A small image classifier, trained from scratch: 1.41M parameters, arch poolformer.
Rows from block 5 of a small image classifier, named by matrix and row number. Rows with one number belong to one neuron. Each number is 200 + 30 x the weight over its row's rms, rounded and kept within 0 to 999. All counts start at 0. After the name is the row's rms in percent of the matrix's.
After each neuron's rows are labels from the 100 images, of 14848, where the neuron reaches its highest value: "patch colour" is the nearest of a few named colours to the mean colour under the peak. Only what is clearly more common there than usual is listed. The data: retinal OCT scans (Kermany 2017).
# fc1: MLP up (model.blocks.5.mlp.fc1.weight, 256x128), inputs 0-63
# fc2: MLP down (model.blocks.5.mlp.fc2.weight, 128x256, transposed), outputs 0-63

fc1.66,099,200,172,165,214,166,216,175,230,196,172,192,221,169,122,222,177,214,173,216,211,143,157,187,182,243,190,210,171,185,229,245,244,218,223,157,177,202,232,209,205,163,248,196,189,171,194,198,156,240,191,217,206,206,213,122,256,226,215,194,178,229,173,211,241
fc2.66,097,224,258,196,273,175,201,189,213,237,182,207,182,185,179,193,164,174,202,190,169,213,204,197,198,212,195,189,183,175,167,218,232,135,183,170,221,172,200,147,210,179,180,196,276,186,214,177,219,145,200,235,192,207,184,215,216,250,199,226,259,153,161,194,210
patch colour: grey

fc1.226,107,198,190,170,162,189,151,200,198,178,209,120,215,153,218,159,195,194,246,258,255,236,174,223,200,236,223,240,197,161,215,202,204,176,218,165,226,187,252,240,209,291,178,222,169,175,232,211,173,173,169,192,202,164,205,227,191,152,178,190,213,201,157,238,221
fc2.226,107,200,198,173,202,209,207,216,235,223,152,220,167,181,198,173,218,212,178,173,197,266,186,190,178,173,171,216,189,193,213,211,197,223,219,194,186,212,198,199,169,127,208,159,188,213,226,215,185,163,189,179,164,211,235,225,182,236,155,202,177,257,243,161,176
patch colour: grey

fc1.192,104,204,210,200,171,223,158,215,193,168,189,215,212,201,261,221,240,184,224,256,213,246,196,219,222,187,209,190,241,187,193,259,143,173,180,260,269,139,216,224,139,178,139,214,173,204,220,189,170,248,235,187,190,134,161,206,201,185,177,185,179,212,226,193,165
fc2.192,087,242,206,199,185,220,134,192,193,229,198,257,148,223,196,202,223,173,209,135,202,162,271,227,250,218,222,203,185,206,197,171,234,212,210,168,185,209,213,185,198,183,201,175,174,217,166,234,159,206,199,178,169,241,154,211,229,161,156,188,154,158,188,233,217
patch colour: grey; white

fc1.180,093,198,168,204,185,227,170,233,138,196,139,210,279,171,209,209,160,194,203,194,215,194,217,168,305,230,198,189,145,194,165,170,263,200,189,166,204,182,216,196,194,196,206,193,142,206,191,247,228,218,250,211,191,158,225,209,216,169,262,209,254,178,167,197,228
fc2.180,103,202,209,223,193,162,217,185,199,186,211,198,152,241,238,204,196,251,191,231,209,196,190,214,165,174,219,172,196,164,207,234,131,204,217,190,222,169,201,224,167,185,222,191,216,181,174,175,201,242,202,152,202,195,226,173,214,229,271,214,257,198,194,184,198
patch colour: grey

fc1.111,089,203,224,175,160,226,163,201,167,178,225,217,229,231,210,184,180,223,109,204,188,207,247,237,175,187,186,253,199,177,192,244,197,169,241,182,214,168,195,219,166,142,169,275,216,194,210,205,209,208,221,189,144,217,197,215,217,178,290,214,185,215,183,212,211
fc2.111,088,208,183,210,222,227,176,147,243,221,174,241,217,173,187,169,143,206,187,177,206,210,203,182,253,211,214,184,168,135,187,190,243,219,206,210,215,158,242,200,191,206,179,172,183,199,172,178,204,255,258,225,155,192,224,171,238,214,219,207,164,157,242,226,223
patch colour: grey

fc1.210,101,199,224,230,169,210,254,173,236,219,191,223,234,209,194,208,215,197,182,182,196,156,205,225,188,159,171,189,236,169,208,232,157,196,216,191,177,153,197,211,196,231,203,181,195,186,190,233,203,171,226,173,213,151,224,186,220,208,113,217,222,177,232,222,206
fc2.210,112,254,158,249,157,167,218,250,217,170,149,193,162,188,197,232,201,253,189,135,121,180,217,206,243,200,222,170,152,153,168,109,219,194,163,205,124,166,227,226,226,207,176,230,177,192,188,278,155,223,211,184,208,205,227,251,172,224,175,209,220,212,216,198,203
patch colour: white

fc1.162,107,190,180,163,267,183,226,168,207,250,167,262,147,241,177,205,171,219,212,201,216,213,208,144,204,153,228,222,201,222,189,209,239,206,277,277,190,188,177,196,198,190,220,181,229,209,209,173,210,212,159,166,207,205,190,189,208,213,179,169,203,248,235,220,211
fc2.162,106,285,215,206,144,167,204,216,232,186,191,163,203,166,270,199,262,232,192,177,238,227,180,204,179,202,192,248,257,199,213,226,201,178,186,172,159,233,251,199,223,236,224,193,185,198,195,211,231,127,151,189,191,202,216,200,170,188,171,260,210,145,205,178,163
patch colour: grey

fc1.146,102,195,183,162,201,185,248,174,217,222,231,253,217,240,194,251,223,202,174,176,185,193,221,208,204,200,140,176,217,247,232,211,207,246,210,150,152,229,221,250,234,177,259,199,215,195,188,197,213,242,256,214,240,128,192,170,207,203,185,205,221,200,167,262,210
fc2.146,076,220,149,213,165,159,280,234,257,205,198,188,210,210,205,196,229,236,164,144,175,182,231,216,192,203,239,190,207,208,170,160,195,173,216,200,136,200,191,185,213,194,214,185,233,251,174,239,170,152,193,172,241,197,191,219,175,271,142,166,190,128,177,188,200
patch colour: white

fc1.145,103,286,214,190,162,156,187,155,215,178,184,158,187,194,173,209,169,241,220,208,191,207,198,170,215,194,242,186,213,179,216,155,210,173,215,188,246,201,194,248,174,237,159,231,269,159,140,222,207,195,196,219,208,245,252,209,201,182,158,200,216,120,169,205,200
fc2.145,114,203,173,194,193,222,207,216,207,212,206,191,229,164,171,216,188,178,219,171,229,205,175,249,190,204,205,195,176,190,214,209,182,227,256,139,159,198,188,171,182,189,214,172,174,143,192,215,189,198,173,197,200,147,164,245,203,204,197,250,185,251,189,270,253
patch colour: grey

fc1.19,104,234,181,187,182,186,203,208,243,214,190,209,150,185,179,207,182,153,174,174,204,216,149,198,183,182,232,208,218,241,98,172,200,192,195,179,152,215,238,173,140,236,233,183,192,192,216,219,212,151,172,197,195,252,155,170,158,254,200,215,187,213,157,229,211
fc2.19,136,207,196,207,165,189,201,144,147,207,193,206,182,250,231,167,207,163,203,167,223,260,188,206,258,209,224,196,209,205,289,166,205,162,211,221,218,163,217,227,220,171,193,235,216,242,206,156,224,245,204,213,205,159,205,207,166,189,168,210,239,232,210,182,217
patch colour: grey

fc1.125,101,212,120,197,139,189,202,191,219,211,236,194,209,201,183,149,233,209,224,229,161,300,219,258,203,228,208,222,176,220,190,223,219,194,204,203,182,207,196,147,200,239,248,201,200,208,172,166,213,164,195,176,206,213,203,226,222,233,137,234,232,181,270,206,196
fc2.125,101,209,204,202,193,218,195,183,248,178,197,268,226,212,188,241,191,194,225,227,205,168,205,179,253,197,229,165,194,213,184,210,274,161,187,196,177,103,145,184,226,172,214,179,212,190,164,222,205,206,172,196,209,185,189,270,235,169,176,196,204,154,199,176,214
patch colour: white

fc1.161,107,201,78,238,218,245,192,196,198,228,206,234,213,247,186,222,212,194,202,204,198,166,217,238,197,214,194,224,204,187,162,181,219,192,228,171,235,188,214,143,285,199,230,212,251,241,178,176,248,179,209,150,205,184,240,152,260,245,135,183,175,202,214,167,176
fc2.161,128,217,252,174,153,239,226,191,195,172,294,202,219,176,185,216,207,173,187,265,207,217,191,214,183,195,207,251,239,242,193,186,218,196,197,163,180,222,159,201,209,176,208,199,197,192,258,178,232,230,176,189,235,243,214,232,216,211,170,164,209,187,244,232,195
patch colour: white

fc1.209,106,221,181,206,185,211,216,274,226,198,167,203,216,197,119,181,268,259,176,192,190,211,222,252,198,196,163,166,174,219,179,232,283,167,179,230,166,144,221,226,161,219,237,170,163,234,209,215,184,223,132,170,242,224,200,202,186,215,175,237,209,223,208,232,206
fc2.209,092,233,165,205,170,204,183,213,185,185,239,227,235,214,155,251,187,198,248,189,182,241,178,191,273,207,173,209,246,200,183,209,186,210,215,195,203,194,162,184,241,149,179,204,251,210,229,248,159,200,190,177,180,160,205,205,227,220,198,205,162,239,191,120,220
patch colour: white

fc1.137,097,184,171,175,202,183,178,200,219,199,173,194,221,218,226,195,185,260,248,213,191,198,188,191,145,231,169,174,212,126,204,175,207,215,203,196,220,180,231,176,184,205,213,204,173,213,185,238,142,203,238,200,184,158,234,234,191,246,96,221,217,180,191,177,181
fc2.137,114,220,129,204,174,164,155,222,237,204,286,242,167,154,155,223,150,196,242,141,199,159,173,208,203,222,219,149,210,208,215,235,261,200,214,222,205,215,219,163,253,205,204,182,186,233,195,203,227,200,229,204,196,196,259,234,189,174,204,195,217,205,180,219,210
patch colour: white