A small image classifier, trained from scratch: normuon at rate 0.0027.
Rows from block 6 of a small image classifier, named by matrix and row number. Rows with one number belong to one neuron. Each number is 128 + 32 x the weight over its row's rms, rounded and kept within 0 to 255. All counts start at 0.
After each neuron's rows are labels from the 100 images, of 14848, where the neuron reaches its highest value: "top examples" is what is common among them. Only what is clearly more common there than usual is listed. The data: retinal OCT scans (Kermany 2017).
# fc1: MLP up (model.blocks.6.mlp.fc1.weight, 256x128), inputs 0-63
# fc2: MLP down (model.blocks.6.mlp.fc2.weight, 128x256, transposed), outputs 0-63

fc1.134 [142 126 142 143  84 135  85 124 131 123  55 119 116 131 168 152 130 170 112 136 120 135 194  98  96 171 159 167 179 173 143 222 115 124 127 122 102 144 173  88 117 119 111  77  71  98 123  98 177 112 157 135 128 141 145 113  84 132 154 171 103  83 103 147]
fc2.134 [130 136  44 123  67 110  96 128 125 109 107 108  97  86 180 141  84 134 166 202 128 142 135 167 132 138  89 123 121 164 135  51 166 131 137 145 143 153  88  68 147 129  96  95 131 143 152 112 129 150  89 116 137 131  79 191 168  52  83 143 140 141  84 118]
top examples: finding: normal

fc1.92 [ 90 138 189 113 116 102 131 157 157 135 155 158 149 180 141 147  77 177 119 119 132 163 145 143 120 155 141 119 160 135 121 205 172 103 165 118 105 131 104 188 143 105 152 120 117 149 125 104 112 122 106 146 161  68 145 107  80 200  88 142 162 125  66 106]
fc2.92 [166 139 160 147 145 183 175  89 121  76 180 150 145 101 133  93 184 168 118 217 151 141 134  85 121 167  54  82 122 145 114  66 107 112 102 190  96 133 125 168  92  86  74 160 112 148 150 106 136 136 128 115 131  76  99 122 147 108 115 168 151  84  77 147]
top examples: finding: normal

fc1.63 [111 108 132 195 103 165 106 151  87 157 175 152 122 139 114 197 155 108 128 175  99 134  81  90  41 175 143  93  65 138 140 184 120 151 143 164 149 178 130 152 138 113  90  60 148 118  83 121 122  91 130 134 104 112 133 100  95 144 104 119 140 109 114 111]
fc2.63 [172 121 142 127 169 141  94 105  73 119 138 117 114 176  93 136 180 127 107 143 187 148 108 155 121 132 111 131 158 158  96  52 152 152 127  98 158 140 130 135 109 148 156 141  85 163  92 127 146 179 115  47  56 117 138 103 108  55 159 170 166 115  90 163]
top examples: finding: normal

fc1.191 [142 115 126 121 109 161  75 141 119 119 170 109  90 144 122 122 123 128  73  92 117  77 176 173 151 164 165 118 158 159 122  49 105  75 117 140 175 114 123 124 130 104 135 136 124 165 115 124 162 176 160 148 102 141 187 125 125  93 182 156 145 114 149 156]
fc2.191 [115 154 148 154 181 151  77 141  90 145 176  98  95 126 149 185 124 169 162 154 160 136 154 125 136  82  84 146 118 148 130  78 138 171 129 129 151 125 153 123 105 162 166 153  93 138 131 111  93 162  80 103 124 150 125 175 115  46  83  61 155 169  88 159]
top examples: finding: normal

fc1.3 [147  98 134 178 113 102 109 127 161  65 140  53 167  66 134 127 124 127 103  99  84  80 109  83  83  65 166 175 154 121 145 167 121 172 143 118 146 105 143 142 139 123 136 104  86  94  82 137 115 188 116  97 163 118 129 155 156 105 103 127 145 128 108 132]
fc2.3 [141 120 115 108 139 130 121 206 165 179  85 198 131 129 135 119 140 185 142 131 112 111  74  85 175 176 142 153 101 142 129 103 109  85  46 116 105 127 159  91 133 118  85  59 155 129 158 135 168 122 157  87 134 148 175  82  66 160 150 155 141 166 138 124]
top examples: finding: choroidal neovascularization

fc1.252 [160 170 145 123 125  89 137 113  72  74 115 117 123 166 111 128 163  92 143 105 129  99 106 143 126 143 105 142 119 100 141 112 184 176  93 119 161 142 105 102 157 117 151  72 127 178 136 191  92 151 142 125 106 112 106 111 127 114 135 107 145 177 109 115]
fc2.252 [122 107 167  71 119 161 138  93 196 171 132 114 174  79 101 103 131 187 108 179 160 157 143 104 124 133 135  92 110 125 134 109 117 127  76  98 101 170 125 112 105  83  99  79  78 106 125 173 133 118 153 187 130 145 154 141 127 150 111 153 132 115 131 104]
top examples: finding: choroidal neovascularization

fc1.47 [ 86 129 157 133 117 130  83 162  95 125 109 186 134 104 114 157 120 129  59 112 103  70 131 108 166 189 150 105 174 108 143 161 177  96 149 168 136 119 151 124  75 113 140 149  98 107 108 161 145 184 122 150 136 153  92 122 136  43 133 105 111 158 115 136]
fc2.47 [ 70 184 147 145 123 138 115  86 127 146  60 141 126  95  66 106 119  96 139  96  53 168  90 167 154 108 179 193 121 117 138 125 160 116 108 132  68 145 112 116 158 155  99 116 126 129 172 202 149  87 156 123 115 104 121 169 124 176 182 109 114 137 108 109]
top examples: finding: diabetic macular edema

fc1.163 [100 101 174 130  63 181 157  98 152 130 226 129 111  76 117 140 107 189 165 176 107 116 130 106 136 129  51 142 157  74 153 115 180 124 126  98 128 168 111  93 150  86  87 158 176 151 104 121 172 114 131  92 179 104 173 141 136  78 114 112 150 162 119 131]
fc2.163 [136  78  82 114 110  95 126 149 153 121 139 175 104 242 142 111 113  93 116 109 144 143 134 153 121 126 172 101  99 104 136 136 108 102 111 132 163 118 159 129 131 119 163 143 135 118 148 154 101 119 127 200 107 105  98  96  62 152 151 164 147 142 125 128]
top examples: finding: choroidal neovascularization

fc1.4 [110 137 151 166 107  89 131 178  62 117 212 145 149 100  75 149 132 121 119  97 151 143  94  61 161 155 118 160 176 137 130 138 117 110  84 158  91 111 122 112 133 168 181 143 136 134 180 136  75 144 139 102  92  73 134 194  90 131 185  63 161 115  85 114]
fc2.4 [139 139  70  59  96 159  96 128 199 132  69 129  87 113 129 185 141 128 169 148 153 144 129 133  85 100 126 167 162 142  86 145 127  98  93 104 119 127  76  98 130 125 119 111 104  99 124 114 128 158 116 158 179 124 119 102 100 198 132  82 114 159 115 132]
top examples: finding: choroidal neovascularization

fc1.221 [104 132 186 121 144 106 128 163 158 122  97 144 170  91 113 155 111  74  73 104 145 108 104 120 147 134 154 110 119 168 142 156 130 124  36 104 115 155  98 144  66 128 159 106  87 124 121 102 104 162 122 146 100 145 119  97  40 119 142 109  49 126 172 145]
fc2.221 [125  98 121 113 133 104 159  77 117 136 116  84 179 105 121 137 147 139  98 117  91 126 106 150  91  87 133 137 154 123 137 102 125 165 153 147 128 138  75 135 196  96  70 147  95 156 126 166 156 131 198 152 118 136 158 158 149 191  87 128 156 159 171 117]
top examples: finding: choroidal neovascularization

fc1.155 [127 146 124  85 160  81  91 116  96 113 168 101 163 147 137  93 151 117 121 127 138 175 123 151 158 139  99 131 128 178 135 137 115 149 107 130 134 164  99 140 152 128 120 122  88 196 141 172 151 103 184 123 149 150 111 127 197 133 118 141 147 134 107 137]
fc2.155 [ 92 159 129 145 140 146 186 124 138 178  68 130 144 114 164 119 125  97 145 161  70 106 119  91 160 116 165 134  82 145 131 163 121 160 108 174 110 178 111 158 113 103 169  87 147 120  47 114  73  99 156 144 130 100  47 156  41 168 162  81 166  79 119 106]
top examples: finding: drusen

fc1.84 [127 120 183 180  86 134 104 150 127  75 116 158  91 109 122 199 122 166 113 173 168  70 122 142 202 144 118  93 123  65 146 170 112 162 132 102 130 146 187 105  92  74 125  56 146 147 130 118 189 111 119 141  75 116 104 113 124 121 116 152 123  94 112 186]
fc2.84 [139 156 113  71 108 127 159 123  93 106 133 125 142 115 108 193  93 100 179 125 134 102 144 120  70 105 130 112 129 170  57 122  94 131  88 144  88 155 141  89 135 121 148 117 125 102 220 184 129 139 110 144 147 106 189 138 151 236 100 117 103 156 124 198]
top examples: finding: choroidal neovascularization

fc1.54 [106 135 136 144 160  91 151 157 163 144 108 114  66 119 109 124 116  97  81 156 142 125 142 122 162 135 140 123 102 145  88 119 155 128 145 131 160 160  89 117 133  63 122 199 183 131 122  88 122 189  88 130 148 163 144 173 155 183 160  69 149 146 101  58]
fc2.54 [164 138 130 113 101 120 102  62  80  79  49 173 178  78 124  77 156 190 109 129 153 144 155 111  91  68 138 119 132  91 123 150 151  85 162 221 177 170 163 150 131 171 103 176 109 110  97  87 149 141 126 115 119 157 139 103 119  96 149 183 125 119 125  59]
top examples: finding: choroidal neovascularization

fc1.56 [127 139 115 144 133  98 140 108  95 167  96 146 150 114 134  87 121 112 113 146  50 173  97 153 102 149  53 143 144  83 142 170 160 125 118  88 152 101 118 155 141 112 146 162 148 108 142 172 128  76 159 167  99 158  46 155 117 174 137 128 124  69 124 154]
fc2.56 [131 138 131 140 178 122  89  82 125  78 110 126 114 145 127 130  85  14 149  90  70 115 152  74  81  86  92 123 110 170 159 149 115 154 105 114 170 150 106 166 162 120 132 151 121 112 114 150 143 111 136  80 124  55 113 136 144 156 129 140 150 133 119 120]
top examples: finding: normal

fc1.40 [ 63 132 135 148 107  93 175 118 140 165 131 144 133 228  91 164 146 103 124 126 201 161 118 140 187 132 130 144 120 136 117 174 137 100 167  85  64 143 156  76 136  97 169  64 145 110 116 114 143  71 120 115 142 125  50 143  99  82  96 142  96 108 125  71]
fc2.40 [164 191 116 105 109 161 171 138 113 188 112 113 123  90 127  90 164 160 111 147 100 139 144 136 126 110 162 162  72 140 126  78 136  90 110  86 133 155 154 131 119  61 151 137 158 129 111 136 143 156 144 106 160 214 144 108 112 130 118 107 146 115  60  66]
top examples: finding: drusen

fc1.99 [ 50  78 177 208 127  81  59 153 101  87  96 141 105 169 115 201 136 133 150 147 137  90 162 109 123 130 143 145 124  58 137 182 128  77 152 123  93 121 144  91 195  86 156  95 115 117 203  94 112 118 117 121 146 133 131 207 142 108 146 159 122  87 125 149]
fc2.99 [ 81 118  82 121  98 119 193 169 185 136 105 170 166 120 140  84  76 120 158 107 197 136 181 105 160 127  48 136 148 123  91  91 118 123 148 184  67 148  59 109 100 108 104 111  85 124  93 119 108 109 138 156 134 118 130  96 168 144 136 116  93 126 128 102]
top examples: finding: choroidal neovascularization

fc1.45 [ 84 157 142 162 104 193 122 130  99 112 159 140  87 143 144 165 138 129 158  93 107 151 194 147 161 115  58  48 116 179 152 132 147 121 100 133 126 122 179  98 153  82 142 120  77 152 139 139 117  80 173 119 138 131 104 101 154 152  90 137 139 115 126 167]
fc2.45 [140 204 119 102 175  73 116 126 121  76 129 117 158 123 167 159 150 150 140 130  48  70 106 141 162 115 165 135 139 139 152 150 143 135 106 110  83 156  76 139 134 192 162 124  97  79 111 122 153  79 158 131 112 120 112 147  70 158 173  89 131 137 107 136]
top examples: finding: choroidal neovascularization

fc1.135 [131 167 126 165 120 152 176 101 120 144 160  44 112 150  79 143 144 109 150 129 117 126 184 138 149 111 143 112  53 151 113  47 130 140 108 107 124  93  94 111 126 134 165 131 106  94 138  70 130 193 118 139 165 118 142 112 106 172 141  93 171  61 121 159]
fc2.135 [152 147 139 163 116 133 105 159 113 171 114 144 142 111 127 131 162  97 103  85  63 149  94 160 127 115 146 130 172  95  92 227 129 136 182  80 120 134  64 135 177 153  98 106 110 116 176 165  77 193 154 131 111  96 145 159 150  67 167 175 147 114 151 168]
top examples: finding: normal

fc1.131 [143 124 138 110 123 192 160 153  89 167 100  94 159 152  80  95 105 161  57 148 146 131  26 195  95 174 153 130 120 147 134 123 151 103 155 160 136 128 118 128 143 139 140 116 173 110 121 131  75 128 105 102 151 110 160  62 113 116 147 131  59 170 165 149]
fc2.131 [123  77  69 127 118 123 163 177 217 141 137 145 158 101 182 178 110 139  74 123 146 165 200 111 106  94  75  79 164 141 122 121 111 177  73 126  89  76  86 169 120  57 114  89 176 130 100 111 138 122 117 159 169 146 110 154 139 125  56 134 124 163 130 157]
top examples: finding: diabetic macular edema

fc1.89 [110 129 142 109 186 130  81  74 157 139 107 105 159 158 146 147 112 136  85 117 119  74 133 159 118 131 135 119 123 151  81 140 160 177 163  95  95 133 152 174 124 104 161 169 112 139  68 132 183 182 130  82 153 135 140 141 186 124 147  86 174 147 129 114]
fc2.89 [112 124 106 181 171 141 116 106  46 137 145  86 204 152 137 128  92 132 101 104  81  79 137 108 126 119 254 106  82 150 106 152 131 129 159 119 152 108 127  94 133 148 132 121  90 168 141  97 129 182 119 106 150  99 172 168  84 147 127 146  91 181 111 122]
top examples: finding: choroidal neovascularization

fc1.95 [183 157 120 137 103 115 122 160 171  83 143  80 149 142  90 161 162  98 117 187 161 135  54 116 150 160 117  94 121 144  91 151 117 136  89 148 148 151 123 141 159 164 106  99 122 151 110 131 113 128 138 168  98 162 150 146 124 137 103 148 154 132 123 131]
fc2.95 [106 116 138 147 164 109 116  72 182 169 162 149 104  72 112 125 109  54  86 147 125  87 165 142 132 109 157 110 119 112  99 146 135 126 127 190 168 150 104 123 121 108 131 126 148 143  82 110  92 123 128 117 146  95 162 114 148 128  79 172 131 107 140 142]
top examples: finding: drusen

fc1.60 [ 94  81 125 153 192 238 123 153 137 139 127 102 123 128 151 112  92 115 128  85 134 141  79  86 123 159 129 158  96 194 124 156 215  97 152 143  78 101 150 129 145 129 144 145  88 139 123 103  98 160  91 164 115 144 106 153 115 110 153 116  80 116 145 109]
fc2.60 [ 91 149 208  80  48 137 129 133  96 148 107 108 123 164 136 116 146 140 103 196 114 129 117 143 152  99 111 150 140 134 139 151 126 165 136 106 128 131  92 137 113  91  94 124 130 163 142 118 142  95 148  82 155  91  85 124 153 177  73 100 112 207 162 122]
top examples: finding: diabetic macular edema

fc1.215 [136 147  99  94 140 106  97 139 119 127 105 133 114 152  92 159 116 142 143 139 148 123 166 186 183 163 138 134 101 118 138 173 121 138 145  39 110 156  90 119 104 162  94 118  67 130 145 109  53 142  83 132 149 128  96 138 191 113 120 157 161 190 108 144]
fc2.215 [135  86 155 152 115 123  52 117 147  95 162 107 161 139 171 162 132 128 154 182 150 138 150  91  58 103 131 173  84 147  73 103 146 163  59 179 158 118 185 103  82 117 170 162 119 158 146 137 111  68  87 127  94 165 115 110 122 119  81 127 105 122 146 161]
top examples: finding: normal

fc1.200 [191 135  92  71 125 110 123 132  80  46 178 170 161 102 105 140  91 117 140 115 113 138 147 131 161 127 136 123 113 112 171 190  76 112 142 169  99 195 102 135 148  95 171  62 169 140  95 116 103 143 130 134 125 106  62 100  67 102 154  64  80 104  77 106]
fc2.200 [ 59 131 115 225 123 138 136 179 166 147 118  76 102 120 109 157  74 140 158 133 155 106  32 117 110 135 132 139 118 113 159 122 133 110 129  96 125 146 147  77  87 185 145  79  90 145 139 114 126  83 101 119 164 142 188 134 189  99 178 154 125 151 169 119]
top examples: finding: choroidal neovascularization

fc1.203 [135 121 110 141 131 118 143  98 167 101 122  97 136 172 108  79 121 147 134 171  95 171  60 176 101 142 109 131 103 189  74 139 149 114  56 185 151 122 169 178 137 142 113 114 166 112 170 182 160 147 108 167 160 152 146  90 209  79  88 189 165 107 149 163]
fc2.203 [103 157 166 117 116  69 163 105 170 193  75 172  92 119 131 100 177 148 114 176 139 121 182  99 149 152 123 113 115 150  83  87 148 127 142 120 126 141  33  83 127  77 133 122 131 108 125 139 124 183 153 121  79 112  89 137  87 158 100 114  86 158 161 104]
top examples: finding: choroidal neovascularization; finding: drusen

fc1.36 [112 148 113 121 164  77 158 103 189 123  96 120 110 153 133 151  88 151 172 137  95 110 122 165 137  68 128  91  97  85 111 114 126  99 130 171 142 143 128 156  93 179 110 196 114  91 104 127 138 188 136 166 179 132 120 132  50  85 102 177 170 162 105 123]
fc2.36 [110 186 138 140 101 117 138 172  86 127 160 161 159 124  92 170 120  92 107 103 107 146  85 100 182 206 114 149  97 216  91 116 123 154 146 138 126 100 109  67 183  91 133 169 199 147  97 142 191  79 159 133  98 116 136 117 180 123 162 108 118  84 139 104]
top examples: finding: drusen

fc1.138 [131 146 158  91 109 158  80 138 140 119 177 150 113  75 151  60  89 160 173  90  88 153 117  81 128  52 155 174  93  52 128 222  99 130 139 118  62 106  52 204  97 108 117 130 144 106 113 150 150 136 141 100  92  82  58 134 123 122 103 155  88 155 154 180]
fc2.138 [122 135 189 190 141  54 152 118 108  92  92 131 106 120 105 114 135  92 204 144 200 122 161 112 102 123 151 111 197 157 120 177 126 121 109 149  80 134 149  94  81 155 156 141 140 153 165 105 148 111 143 144 156 166 130 115  95  93  93 135  77 166 122 108]
top examples: finding: normal

fc1.172 [169 196 112  30 123 149 141 123  92 151 114 164 157  93 156 148  91 182 156 117 110 143 118  99 119  84  80 123 126 107 120 142 121 212 155  95  89 132 114 131 137 122 112 138 109 116 101 122 116 119 133 152 133  86  73 121 131  92  77 126 150 180 164 187]
fc2.172 [126 109 167 167 170 118  83 163 138 133 141 124  80 171 105 138 113 110 176 117 165 143 173 127 148 144 107 135 133 181 107 144 137  60 130 154 160 137 115 183 141 129  93 159  77  78 161  74 142 157 103 177 120 126 132 132  71 125 128 164 142 142  98  97]
top examples: finding: normal

fc1.37 [ 89 109 108  65 143 128 127  86  92 125  40  45 116  84  97 128 194 149 129 176 128  94 138 163  98 132 181 150  85 148 111 168 165 139  65  98 122 124 128  95 158 145 107 113 133 135 134 124 128 134 139 127 150 178 114  70 169 115 128 150 150 205 156 171]
fc2.37 [102 165  96 183  94 152 131 129 147 182 122  77 164  98 188 170 120  84 115 155  93 171  85 111  84 158 146 147 127 137 154 120 107 122 132 134  75 153 154  95 108  72 155 199 131 140 134  93 134 201 147 118 124 135  91 110  40 138 125 109 141 161 169 126]
top examples: finding: drusen

fc1.118 [167 171  56 135  93 163 144 114 157 142  90  62 158 202 131 143 132 172 141  63 141 130 152 109 103  84 112 152 150 145  82 109 134 123 163 137 103 146 136 117 184 144  82  80 137 161 138 127 130 141 119 123 123 155 116 152 210  55 140 152 102 149 102 112]
fc2.118 [ 89 125 166  79 174  83  53 146 152 125  70 144 127 167 132 134 168 155 127 190 124 163  76 155 151 150 116 140 116  94 141 142  69  86  89 143 125 159 117 129  84 142  95  93 139 132 157 191 101 131 132 131 122 137 132  72 106 181 133 209 147  80 120 152]
top examples: finding: choroidal neovascularization

fc1.195 [ 98 135  91  92 100 149  75 134 160 117 133 158 131  57 169 136 123 146 187 130 122 175  55 199 187 126 108 153  89 166 120  73 163 105 192 141 169 124 157  94 184 110  88 130 167 139 128 141 139 161 127 130 165 147 156 167  52  87 160 106 167 116 197  63]
fc2.195 [150 139 183 161 102 137 177 113  86 211  86 114 115 149 116 137 130 106 156 124 150  90 201  92 165  87 167 140 156 149 174 130 104 120  92  93 102 137 104 136  81  99 174  96 159 112  71 117 101 123 103 100 153 103 149 153 148 149 134 178 144 141 140  74]
top examples: finding: drusen

fc1.81 [150 119 105 145 159 140 151  99  55 172 107 203  89 139 102 122 173 128 134 128 111 117 174 151 100  97 177 132 159 119 153  72 109 163 174 184 145 109 130 146 119 225 110 175 110 111 166 152 138  86 140 110 110 128 139 151 121 140 128 115 141  91 142  76]
fc2.81 [123 105 115  91 113 118 127 168 100 216 116 129  93 125 153 176 151 150 187 148 114  65 130 132 137 153  74 110 177 121 102 208 130 181 113 134 111 109 114  60 164  48 147 139 133 146 141  82 145 155 119 197 156 140 113 103 160 127 100 181  86 161 165 161]
top examples: finding: choroidal neovascularization

fc1.145 [174 109 165 124  35 129 150 171  75  84 173 139 146 124 242  83  79  95 109  72  94 126 134  97  91 151 155 155  78 135  88  87 144 180 176 133 174 129 116 139 108  88 157  98 137 109 147 149 107 185 179 131 151 171 116 161 175 125 160 107 141 112 167 159]
fc2.145 [112 173 112  53  94 200 166  94 172 210  87 141 184 134  89 135 128 159 134 209 167 118 122  97 140 146 126 191 109 115 103 126 134  95 143 165 130 124 132 141 159  52 123 108 145 160 130 162 145  99 130 172  62 148 145  90 109 157 148 129  98 178 115 114]
top examples: finding: choroidal neovascularization; finding: drusen

fc1.214 [185 120 152 182 170 116 119  96 148  97  74 182 167 138 138 165 149 123 119  87  79  73  75 165 121  81 109 119 141  97 170 109  96 157 157  91 152 133 109 111 121 162 112 127 181 133  85 149 166 135 121 140 138  83 118  95 154  60  82 163 134 161 104  56]
fc2.214 [190 112 142 109 127 167 112  78 156  97 130  82 136 128 151 114 180  52 180 157 153 125 182 100 115 108  86 166 137 135 155 128 103 136 116 162  97 127 159 147 122 122 144 125  64 130  66  75  77  82 172 161 139 147 137 127  96  71 118  92 104 147 137 103]
top examples: finding: normal

fc1.253 [169 130  81 142 120 134 125 114 157  88 157  81 151 132 115 118 143  91 103 142 148 152 125 171 132 140 157 112 145  67  97  89 137 123 140 126 142 174 135 154 168 153 169 149 183  85 156 140  93 113 119 123 203 114  67 118 156 156 165 127 148  71 152 152]
fc2.253 [ 90 176 143 106 143 107 100 144 147 106 133  92 183 163  99 150  86 171 106  94 154  77 134 105 108 151 177 151 125 204 123 161 129 109 112 169 163 131 176 128 104 151 172 139  71 117  95 100 166 118  90 163 119 122 178 117 130 120 161  64 125 130 126 201]
top examples: finding: choroidal neovascularization

fc1.61 [110 153 119  67 112  62 178 119 133 105 133 118 129 123 100 140 124 167 104 123 173  90 125  98 167 152 139 129 132 133 161 158  80  74 142 141 122 155 123  95 147  60 168 124 125  88  93 161 140 128 103 147 136 129  58  88 101 121 103  90 137 126  74  96]
fc2.61 [146 150 103 117 122 129 122 149  72 162 104  87 110 101 130 160 112 102 115 165 111 111 123 156 113 181 126 143 133 114  97 141 112 194 161  29 141 128 159 169 117 100 138 181 156 150  55 133 120 129 155 127  76 149 131 133 188  76 126 125 115 139 150 129]
top examples: finding: choroidal neovascularization